config = dict(
    arch='uvit',
    train_examples=90422,
    horizontal_flip=True,
    head_dim=48,
    eps=1e-08,
    steps=8700,
    lr_schedule='wsd',
    decay_fraction=0.4,
    final_lr_fraction=0.05,
    warmup_steps=1740,
)
Rows from block 6 of a small image diffusion model, named by matrix and row number. Rows with one number belong to one neuron. Each number is 128 + 32 x the weight over its row's rms, rounded and kept within 0 to 255. All counts start at 0. Numbers have three digits each.
After each neuron's rows are labels from the 100 images, of 14976 (inputs lightly noised), where the neuron reaches its highest value: "responds to" is what is common among them; "patch colour" is the nearest of a few named colours to the mean colour under the peak. Only what is clearly more common there than usual is listed. The data: stained colorectal tissue patches (NCT-CRC-HE-100K).
# fc1: MLP up (model.blocks.6.mlp.fc1.weight, 1280x320), inputs 107-213
# fc2: MLP down (model.blocks.6.mlp.fc2.weight, 320x1280, transposed), outputs 107-213

fc1.699:139115158070059126142133159154165146124110067114082095129189090124110103120103156159110106143148123118095192115120180124179098127101145168037147110128156149174131132159156143133143118123089134120071162139123120121093113134150114159142143125161153179117105132168175144124131144146111144074097111142189166154096155090121141
fc2.699:132125159186172143076124093107138114190190184149058130117125126125128125068152102149122124143134159172127135069110164182118185093137108081157034137171095137128097107132129111163153076135162128089151105175116097141146156142086164118137232124117122081126135099044137070116082086091158135115115151151103107051136154173137143
responds to: tissue: mucus
patch colour: pink

fc1.84:112158167102162155151118102158113094121137059103091111182115147157166153119145094148146134169125144100096161110147118111149112128096188141093156030178193131151091108056138149087138110125147098080172171192132131110096098130129114146151148095084141104125106106162054123136141127144089159067114127159113081132121113138128095
fc2.84:110153120124164146116097177121156098058183129142195110154154169128128123117116145137120119119135165081096080114082112098114170152169160067060194176129146076150129128093136108151130156089131114108151122111156146162124184166098135180151163114122143213102121199140086151132136128112137079112088080117137139143125127114097125
responds to: tissue: debris
patch colour: grey

fc1.568:117150125094164125111120116167120164163172099092133145111089104108156171090089077104112129128148123112111128119125194175080139125055129177099152118096118146126122109071098182149140061113143140163168167147141144034152136173052110084155153136146142133107196113107129151068070106147093142115183140170132163172126081153116114
fc2.568:098092147169190082091158106144097148110133096105164081176183106144173123149135134166178145189170141129104080180126093071156109135089146200133185166146165121173082155161132112106122171111115176104118135184100140122043138103152122110165110099160130135106146143138186116154136149140094130166108110089123194109140174070117113
responds to: tissue: lymphocytes
patch colour: grey

fc1.469:176108137095123153162113127146120057094163114115139142112121158164138151133148137169174188123112115069125089175169115145148069115128132084109157139060086129129136182104062121143120086122055171142095169137140075134147133137155110146205167137147113138060154079148140148166138150096074098078092129203109141099115050112162110
fc2.469:110102117114193099128133153141128162137102132177192103146171086093074156188115115117102097119134142178098183105104104072115104109119163137180064126188151090100097091144132180136129132115160124094164144210092155132124098113170155135106054110111165123156135081150084091076158110132190094202189168092096133116136180112111128
responds to: tissue: adipose tissue; tissue: normal colon mucosa
patch colour: white

fc1.746:079152105118125160124069192102109151080123095093150166178172135125104157141124153113110155148057152125139182123164142108130082179105144180088194146109113079130162126075138167119107151156135167208152152116054172133081157150136098138127097181183184168126184142153084174064166119135162070158163168150172140099099126088142077
fc2.746:151145081137124130086137077186150178107160102115139103142162117057113209149105102156161174169130142153109114096181109168212146134118140055113121125126138106091133087166112078086112132082053116131131225190143137096122125092152131082112097188090138126170113082164095126100131103181062090099111091124115065127165156143090076
responds to: tissue: adipose tissue
patch colour: white

fc1.551:107172136097143131065162132150100141143125116144133160108155114098167153101063107166117132181103168124071166170127136132116095085131120084126115095108137123157083104118131122159153121119151159136123136122130138056117130170136127163128135115144174113101162154102153184116146094140143098140065099127121157129107112150066143
fc2.551:168140145132125133128142152160166069139162199107194123167096127088159125113189157110101111082125087122130116131136044044120144177076168148124102145112103134123078161123106165151095107103166155133122126219072160155105134096080159143175132103172119141121116127155146106087125135150111156118105081126082138097102126066114157
responds to: tissue: mucus
patch colour: white

fc1.480:104089177183142147121162125078174134111072085113091109130149116110122052070142121129145175145061143130119081156141183115134143164153085086108189110060130084101122095039106144098049103150164125109113126144100101116154109143119179167089142143082139137113129153158105150107143127133116145129136157117149112135121163121144125
fc2.480:133184102112161081178140113099143068123134141134111146118127127109175135155170113133170101120187137127091141108106151141089112139097170187159062127170151138106114159176161158120150125169107138072155175159117183101082180114124117104123081102129102166141123119091158128181141114162110129133129172164149160145147121131163150
responds to: tissue: debris
patch colour: grey

fc1.686:156097167084141127087134142043098159157115111159149159086134104136113135191056140160130096151106127129135140189160142097090159134064118138140148159103118102134144100143132133202048181107087088074152084153079099068074061117156118099114113120137193153106168094145144123150168145146147162131099100145155159161168160125165140
fc2.686:163165114199114138138179118142140086141094136090132118146112179164198076120150145093180126132132154095153106129146163159146115100170164115099122123134122181113164161117132119044156093186148111152091125193109181144120173119107119137142197140130156076128134153091153108146093161139137089087101156149086144099063087106150121
responds to: tissue: smooth muscle
patch colour: pink

fc1.717:229131108050119107108106095086148143171137115150128102136163118085152145154112114153094104191170110178173128143102126154128131120119091118078127108119141108137147160135111081143117152145149140084128114133107145085076123160092135120151083104168116077091164155133113158110073109195211079120031129108139098109086138128122120
fc2.717:144088140149110072075112192102077151085113113137092143172144156127131100081121082188141139092210180102109139143090087125097136095128128110216186066116097139152136087154152097116148169165173141144129114191115150114116095157153107129192156157166182152118093173159148124124127120082144097121136177049109156121136117104169094
responds to: tissue: mucus; tissue: adipose tissue
patch colour: white

fc1.165:110160156086169148110135159096150091146109146106148141183198135101073137183080073138096152124092121080108169154117119100153110161183176075104136059160132097117146145123086144125119141154123127120091120134140134115112135137128140175170099154102168124093153100222111124102175088170155110152126182147115167158125129141111078
fc2.165:194101132160182083076215139066159153096082144077096122110097144145107113107151127146104124128112170167111150091139115150075180116138185127141120159092145064094166131127136156053158092070085115154161188140126132124094105160149114113156126198152168140139167122078083164141181104144129149170136156101097150169114109060137147
responds to: tissue: cancer-associated stroma
patch colour: pink

fc1.119:157088111119170155108157166112133074097130069132099088119120086096137113119086092167112138153134126151106168123062188161117099152185130094102158128145110192177107142174149126157166123163085153114162123138151159128093128129144137161142088134144126146083125103117144126107178140160128129140087191157099064122100108080149111
fc2.119:152122116127132152097161159160129089173103088113098188137140119162147087124143153137139122106155100134133132180154191103114103128109105152110124108133032200110142123124090194127032079126091111129140182160090116139151133105131146128145138084143147129099120092132095136150117110148155145074136128156117123135124122118140216
responds to: tissue: lymphocytes; tissue: smooth muscle
patch colour: brown

fc1.556:204084131116162101103105105081133204181073136143094090172153093176074061098130102141166192157114084215131108108137112131147150137202143167152070102122040110135148114118150134118120133089184133124134179165144111111110116111166142132046095113180110146131152045083167152127145107222147130103135106130141164118168159122132126
fc2.556:051113176125199069130136187142129112132154186182172088128109117060105107139118149170130160139106135110133130100157156121130043144120138156183095115123078167164118147125078143123116110110140206077154129218066118118144116077110145108116149103153051099139186066124168118171066161184103090093123160183107096123147130145083137
responds to: tissue: smooth muscle
patch colour: pink

fc1.756:146158100157144067097071121158089130144124103107150137122161108105099112126165096185137111178156164138103099131113126116139092173132125182088150110096152088137103138132085173136115159165144146143143126140193144107098156139146137141126161110090149085055187143160110098059125084174145057080157131103187130084150155095152099
fc2.756:129151097128107094085148110122124107104110101059157147173142151119154097100104158105146139142207112139055170111174147104097132134138082076132204125111137134107200091155123087140146102150118159124144191195122154185113107087121116166169192132161137137119115151157121198162172126138122153120157132115120128132083141073127108
responds to: tissue: adipose tissue; tissue: mucus
patch colour: white

fc1.204:167119116157117132140127131122061192199110077121088170111193150115137029128046128190138123134123131100147106160148161098075152121091104114166095128085186127096116073102153149155094111055096130108176134143126102122133127149174164130073131150112125181086145112078179112155175119151154168141118138114104064161163151095097144
fc2.204:149171120108100120105141121079191082070147121099146167182095207193114182112143152092110132132090182192136139086075146155115159120174193159076136106119180118098161139096120111104194121151111167102118092180103175142094145093086101119137140167126152065164116152117114138056143165087136140098103153109135132132093126144160085
responds to: tissue: debris
patch colour: grey

fc1.224:138142116141106093109091130147102137127137110121168132116147138137121087064121135137114117146144159172170156177123085083072146131159128129174122144097148102199100173092132124091178107117128164166138093188118112161119131133146125142133167163180086192142146110143122116118128101231154152153120128137107125110159135131118128
fc2.224:174105228123110148130089113147128093112132108097111133129148073177112110074124117142096131120096053127148096108134163142095160107116165083128145156088136083095125094042163122069079145137143094145104138101145106205140069154125181155112094092126186150102173183107132152042133117073139131129143152083130084110127107114133073
responds to: tissue: mucus
patch colour: pink

fc1.741:155194114143127121137073147112158154078149134086103110163125109155168087124114159145158134138121207118146182105128077196114103120159129106110115076108147145119127128121107188140140117159199128149115115113180139144099149162146092153111144166114118090093176177060146114124155137139134097115067130169120093050084136116117088
fc2.741:057077113102123151086075156079084096137172129202125161156151125106078178163088078121102144070089115143141123113106169075107111094128108140182145193103125113150118138174140159167098130093109140146085094207095102129182110131159073142099127089109134145136135103111150149140113161102135129106141154093115123130126126113121132
responds to: tissue: adipose tissue
patch colour: white

fc1.2:101116141151134105133105126120073143129097068165106132146185106140139176148148148210125146189147162075085168101147171148230116100112107139101138100137143188137134115157160115097120130123207136129100154116159121087075104135125117138135133140161113086158105149124111095056077126155202152169127179160135142055107086089117075
fc2.2:050140166133109115140140127168102113150145080141113069197174109192173151133150145133112132171134156149140160105089140151224083144074090136076110116117166192137114117175145095143138138127172135137087165171142126117116114138170124113097129097132082088175067183134168069144085094149118192120153192164109146102136136102123093
responds to: tissue: cancer-associated stroma
patch colour: pink

fc1.145:085122113186132064191167135096152164178143077116067076200154122095097040109107116142149080160180133135176205088111125115089131107122138189174088108085109112090070134149111157091159086152164121116138093164102126130143149142154173160138096134096124056095138082119111175171128041139100147117148191132098150112137103062138143
fc2.145:121151136168167101148194075119158132121147151139085138139147141094125118130122144164134179152139126150082162142114094152162143064045143129117077119113123117141139095162127106130133143090129177125084181166140138081044090047135139147124113095155154116121147152174131085160182122111161124154082122129132104092101090140144138
responds to: tissue: debris
patch colour: grey

fc1.162:138093100142137105135147131151167129116146039099115119137099104184146106096101074175176136130159095151095118062119183180116133128218141134110076094147130127075110115053103112135144074111194130071139140148187157164160177130093124113124103161099051143055140074068114119093079164111108080152168130154151127118134134140175134
fc2.162:166117170171080110132165108124136169135110123127133087174135147078177099146110178120152155111156156077116103099163144152166123120128168106150176118166134155076138143155178127068160101162146127124095122227082123125100110105124132117128152139126144156130149104147087104188148142176168067106076148112143084131082161153185097
responds to: tissue: debris
patch colour: grey

fc1.748:105127086171117142152122134137132157088116143129147136129138184094164120114115127141156106181147075160088132100131120096133099124098164155077154138134112147142082159142134080089132114198156161151138094157137181106133104129096120149173148171116109137100160164116187146120182067146127097125135139120119121093135081095119126
fc2.748:141132186148117175125091079127102190103105118127138129182136130169044093158118094119122120187118093133117143113189183150120170104162131139094173118118158134088149132076135128079156123109091108169131145123150152163107167165128168133161150179052121100126091179159099177089177051126147152131143149133133129092168113110153129
responds to: tissue: lymphocytes; tissue: tumour epithelium
patch colour: brown

fc1.210:127146126118141171100103113104150142173181067055136126134145084118171123096126129208137092174103064145117149111131166108153095142105125110088078179148124148170125093099155139158148167145155043124122099135125142142110111097144075124151079114149147126091091185115095160130135126120113092136112160186061140127124097088139152
fc2.210:100153165128142106149134154139150150156148109154167126106087139178088104132132188115154237102079105110136108125118115125125123099106099104103129089102111144089116134161157138116112055104117136117137075155167155146154095099107172109121218129102121145097147096114132060159079131146110151027122153143132139073107128119108099
responds to: tissue: debris
patch colour: grey

fc1.634:177136140153179106127113133125114102167156093118126124097119119123157124180101095194170144133117123118131155178191132143168106156101096160121105085161137121148124193101100121178146132110111122087135144190140132061149106086140086075185148104131132114104160100115120131107142150163132155113170125141110138092134149101142087
fc2.634:146097126119106154077128103086112118097055120124096131117133129110087118150130128183093147144111133103109107129135166164144088109169118108136141139160120119158169137105162158068165119120120108131171131101177160118093178136159149098110197220139147148083176117112087181119145144137160069127103119075135101109105114174141121
responds to: tissue: normal colon mucosa
patch colour: pink

fc1.394:085087159090138120089077132120106142092147113151138132139185196078164076117105130199128073149158123164106118170090125118105108124150150050163147124113088145073095106154131134165087132121133107116122126158131128125198180123148126181181153069120095153061107101111115121094121121089148098192143102147153144137162152126068110
fc2.394:225133129172098148152191089082181090134128130106111088133120134133102136137135124086105140167102054132152120167128134158112153108133151104128102095153150086134136137112170122095116103128081094161145115152154142143106095106137178081090110186126163098123172105109138166105159126139133091125136116127157147180162106118166109
responds to: tissue: adipose tissue
patch colour: white

fc1.75:087138193104111092117071126049065151152187066154133131147132110107165091128138096143116162186079123141130187111105158126105095162137126146163151123131096127141080142104199086154096135146142195158067049160165159113147149072162106125081079156114086089135172121101116196127076147158125159132109126171168139120136135132130059
fc2.75:142166140169098152117056120169128154176135131167162120130117076131139181154112122090035084143131125156095165134145132101111097086127112075155162145170132109026154170138072166147154119175067129162203114161112135109166115158128111075092138183084099088078123119161140123103131109158125146163171203138157098117132157097139142
responds to: tissue: adipose tissue
patch colour: white

fc1.529:115130135104182114089121203125127125062107137153138095153201096129130139159161142156143123150058142123132173106149100107084080130098151129162145163118081099158147174116129089112146073150138198177152100142110047125121144145104120154135128163125147090085134166124128153078134173184115130126127114175114098049105113096144104
fc2.529:132084143192123086115135108137096160133124136103088099094103106051196133170169100155095143189177116145097139174132096183183127134111168099135119119204150135143173140164124127162158158191176099091055127115097175104108159110150103091071180152116118113156097104117146073107119157175166135161118146174156107067077165146162120
responds to: tissue: mucus
patch colour: pink

fc1.547:145160117190162136062140117111155084165154084112169068119132145173198088075090109094162155150140156103100101152110122167104097135058137100079092145132167134160024097082102089159102117102161119052109145184109132054096137109125164133154144081147154167118110143196124082098132118120118105151136123171087075132097117069139153
fc2.547:127109112080053162121081098100091148090115129140124209174104114128064136194123121124070115100112098169140157142151192124084128108190092143131166107137110097124209124119106177092096094129086097219154127158138152199128148146103106120134129195085124100141130084137094208090147187158141108103145194076155122120158138138133131
responds to: tissue: lymphocytes; tissue: tumour epithelium
patch colour: grey

fc1.247:116122146185134127157129121126178108163125048173122104117144186163158080145147125200159090164115163117216132165140106159142127112166124069108069167120104118098063161117090111094142146117138135064080077139088130102122158107113128183136144094128129113085156089123181134120106152132169099125068153182147153166069102107078134
fc2.247:137134121119114109045169102091097195083132114092158107170124140153131151064115140129155163152143096181079157127098142138161126130119092099121128103095091198126097120085161138144157139109176139130164155128162176082139122145145156072117163116152109083164114173093095118067175099082154167177134159058096095097191137132131064
responds to: tissue: mucus
patch colour: grey

fc1.420:152120115103097114141081113179116106156071122067100158157175109093104122109106128123139120126167126143169067154153110055167125128088117132119175120139128127170151124152112136129145148105093158181053195147082164121085081107110070095144178174152112120140113131138191107090146146123164118115109125131114164122101091097108127
fc2.420:129083157141178091187139166086128162154174144173123141134136084129137153105159162130151107154117184129123163098114155135141134163175168103162096114114158120104114080196141139161130124126184118033117138190144075130143137186160117167098150053097105164120086069104115132137078110146122168097115088131093103156174166174122123
responds to: tissue: mucus
patch colour: pink

fc1.66:126123122120156133117101116148144145089178089134117191155125128150086106188120134145113140129096105121094174158205149120134096120166157126106114115119135160075151212070085171092163122103132107145179127141104164112101154170134161131113117154081132134046194049110064144108120169164168092126139184123117141084163098102139128
fc2.66:035189095166201153100063157140092153129182158173202087145145133116128180183112078103068181114075131128137165122078091129147096173157093163148187112182115117096163177151096144139122128085090161149129114176107133154170118111153089113095145192071106086149119094119045072116117130177106130140186195198145148130141146148131086
responds to: tissue: cancer-associated stroma
patch colour: pink

fc1.474:128139149114132107138078179085104130168080093119074135106148104155082171131101152119123160154129104161048157096145226156115089142157097085098178164080088083120175117118112091108138144194163071145191168166121138078144152112110114119117073150123095084118111141110091169102077128177109129098116202149144106100085150088134074
fc2.474:167154127107111117124161172138142123176094113175094101129173121119115101114081136167117140146112155136132129118134177148074133148147102140162116114163179161119167117143107029072161133108142132127177132117151127062111132137140146125131156149142123118103172119083156175194086123137102193166069134113149132187148104172093129
responds to: tissue: lymphocytes; tissue: debris
patch colour: brown

fc1.476:115118111149180153115131106091089124149132149086124154127169107138126109126107107128102192146124166117160084179112113104130140107219078139179112070123139135139131118143115138107095108090103093149145131138169128102112136113116135077098097172083180115125161121116086108088162196129130112121169083160121143105158179139176165
fc2.476:124124089063153133145123126086079149152140162157101199124116185109101151110104136055105158127126103109134114087148090145135125155126188183091105111098177131103143119145116141187126118090079106143078189187072130141103079131123112157201145156136153148124120119085128152125108102132101196155136132134107139103122065093097130
responds to: tissue: tumour epithelium; tissue: smooth muscle
patch colour: pink

fc1.435:150146122153141155055129158099162119159141088069093118125158199135163171107100118135180117152075117181078150080162157157191057135080066135110076094135040137139139125118136160053142105150101171097111101207117140072157183141156111089130114132107146103110096095147108114120114105125150145071159165182087145105141116111170079
fc2.435:165145143111169119075143113123125188103101155172157154146156076150122092116130092146126141128146181119162148167106161076100152097177183135132201168163130107098110131100136086147152131077130119135150120121130143136078128119076125145107189209156153140120131140068130129114145089082160132149115081074130067102116107106091160
responds to: tissue: debris; tissue: lymphocytes
patch colour: grey

fc1.168:122101125165147127128147133142150067122150100079146162154111070083129094117175155202086151139101131105169139157110096128129092136108163114115143150116149110096071192083100141147103156177116145136150083126125075117068144114137165169141099195112165184027179132153126090111144104134122090163103128116149121118110134082131180
fc2.168:115162178090122119129125187121128102140156150122092166120151182107150151115102140142123110046176109085110106148103115121147120097116133136151105123063104169145081100159155176127103137110197169107088080245101152183184092128139188173167118078124104138154184135097125129139115140102153062127115124135123166058144130138085095
responds to: tissue: tumour epithelium
patch colour: grey

fc1.432:177125122099116113116089114159132075117206083082133154149129118147168129123077121133142082155160090212109140132121156112125132124132119100087128109157122152168146143121120126080148116124063114113110182159115172119128175147140128111129141137087092083112105125152163177125076114124140060105100112133135127112153155140103071
fc2.432:159101126146087120133086100137197172121154105097143169111141130086091157159089110131155121139136096145149150129134102099091203101084129100104136102107126094099116103078079125158123158100117128082143140151152099068131090100092114125122059102107104174105163114206093141156182094089117166180135103141203073102132118133114155
responds to: tissue: debris
patch colour: grey

fc1.236:125066066196090105157128118122192177166074109142159127112159151108176093126114168144141081164183121111167133170128199129119091152118105107097074064078154122104090127097139149093122101184178088110220144143123111111102151197148142150138101140189145142097137151112130144135068085151098084170136112148155173106132133107056146
fc2.236:122161057117229146136207119141186132131155241132173101113115137130095088143140158123151152097096134174168151059112092097096161150120130172131111153122089181135095168091105075078135067057114142098102125169138189128069132132154160117182150131115126096128117135067099144136149094078120148089072143105083090142120065133158177
responds to: tissue: debris
patch colour: grey; brown

fc1.292:178200167139102114053111093055105117158143130130117095148152172095131155154098119136148158203121092134065154093124154116124094103134131070147135138112125139145127080131137061157163080159159169088160106109159205115162120124184129113169106156141133104124163138204163141112085122162126113130023081161155126115090166103086065
fc2.292:125082144146151155150084162131094128096104108133138156109115125123114093159164087138126180120161125124215132119091118151128144141149148199156133102158188127154149174128135079135124182123100054130046062201130107082146169154094117156139127154106188134050114118104108122122156163110152129178231169086161159146128088167176127
responds to: tissue: mucus; tissue: adipose tissue
patch colour: white

fc1.650:117177135075147135093105147093077157165112136103173165180170152106190159161070090124117173207156155123100174078148146142176052120110095190116156108127137140156120151155175169151153142128121187171101165144132165052107134129131070111120123167129189095137157125107113193098130126213156086152118151179109171081115148098093075
fc2.650:134082134170134105099130146109147145142099097121047083123156143118099116118188200065166129110049170174105208032135111141166065149108143146114155142099123146056113151127149163123162124132154121133172126146119075104107128119171119091098120141158132167102113108078116121074109115165096137143153203122081131116122139185072126
responds to: tissue: adipose tissue
patch colour: white

fc1.348:125098114093155125139114163144075125145120105102135080092131083082180150129082045194133136145160128163168150133146150136116119188113097196131131102086113157154116113150072181129150156159145096120078079137142054129104183106143156120160043202068115175112153116130116206145081179187160080152087173170101120104179099110158115
fc2.348:161097160132142096139165147089097082140114134215108170143045098136107146116168133089104166100034191131117133106109173089146079067136174144132156147140148154086127127089121131114110094164146141125151103177152127138163048097144147077096123137105132171130207092173175105139123151174079179131148144144097131126098104125112118
responds to: tissue: cancer-associated stroma
patch colour: grey

fc1.139:109115138094114104137080121094109195088166105127139160134192102055093112173143133087132117133140169164098187158128122113101083157117103129119139098131121100110169120117099113091149166130130120103155122202130152090085158171208099130134127137136113090126124092160061146109096148149138090167163125126127139145133140129125090
fc2.139:147127091171075147095138117156088125181050131084092102099128101185103116136151148129165074202110102112118082090139161144151127078109144177151106177157121120179107090147183103127145141139123156145136139157152105128125098103094168155105162137168143128167138127160124072148137069160138131159105100085178126101057168127136114
responds to: tissue: adipose tissue
patch colour: white

fc1.378:134191151089097079117162153077132067130155054131099124112139117146148164108152108171123086153146150116121159157124087152038162113100180137102098178076086122121013138148124098179127094151113146106136092156118109102164149117114153166159139138136138153057157118139141160109160122124175116119101098115138178115131141065087137
fc2.378:067173181091145159119111137119081137084160172155175162121158156070126159152130135100117168156113125129130118124094130087131106123153107133143162100136133088184160150192120144139139129102145195151105078149121197176138158109172100156125178130114138102147145095157098099101087152187130109108122142196132179143120091200123115
responds to: tissue: mucus
patch colour: brown

fc1.200:162124098166171169140135185127072137083159093081119116087134140072138175138096150218166095103159139132119137092151097144147084135131108116134086107126167135097123107115087130090129138075116113029137090155074156141128087152159164187114145126125122161114145096113134132103109086154143085108164179150064124087187117127109120
fc2.200:135143121101091108153156177155164210107121085110000155146156091109095154102087115213127121140076077074066113164147054077095183109096157177159108157088095108185122096133143150128160134112172186209091104139100157139101125102147125089120106128180137162189152170126162125144162098129074079122109053145156151121119127158091077
responds to: tissue: normal colon mucosa
patch colour: grey

fc1.692:185159115105145140123180178099154157138126121160147150194101147126114130075110077120124095165174146112110096114046133137132138086128123115107143156116126141166079154099111120062106175164164119139136144166146132159132160154103133164116115119103154117136088203053161088032123104112138089079142101066119118178169113127085142
fc2.692:115116091142097124042141120123135178122136116170089078154147119128161125104166109175091118201097089115150172188142128153181124139104123050098140155177122131112141122119140123078139156129169108139137101112173199157139214154184081098139164155144125143161088114096147164088107120113118145059115120130133125110145131150068097
responds to: tissue: lymphocytes
patch colour: brown

fc1.60:104115105148120128106087193123151103130112095172137041190139206143135156155151111137107143166069087123133108164134149104159111135150168089125150114101074124097099158079133119104133116115127169112109052126148110123123178183170142134150099167120145158042174135201143134124134122156127113125089166124179144124160100115094121
fc2.60:113117120106183106082074068082128072127151132169145104125184075132129173110086049121068185082156237146137167105128147159154149158178112122133181117189129079067155132138089166107103121162101072114149148161135165090154116166091120108112131155106157130098123126159077148086115147121126075159179168120116118107160104120160117
responds to: tissue: debris
patch colour: grey

fc1.605:134129129137161116085111138118115142116088091093132091202167125105097110112173060145137177146151148145221153157149089152131116147142130158162138095104140163145142150128157172125152159148110085155077124134162123114082164154098152108156120209111155085114093114153095081111182128165170092111190167124124144101215125089128146
fc2.605:066100171141152099153089144171121117098171152174086192158118162098102139168143114170123141081148151129146178126146090141113137161087114110197126096130089129150164133158160109086133113174151128166129138225090155153158116103138116121184130160103113110138151126133155145109103150151052126178129203146099166117148112120141077
responds to: tissue: cancer-associated stroma; tissue: smooth muscle
patch colour: pink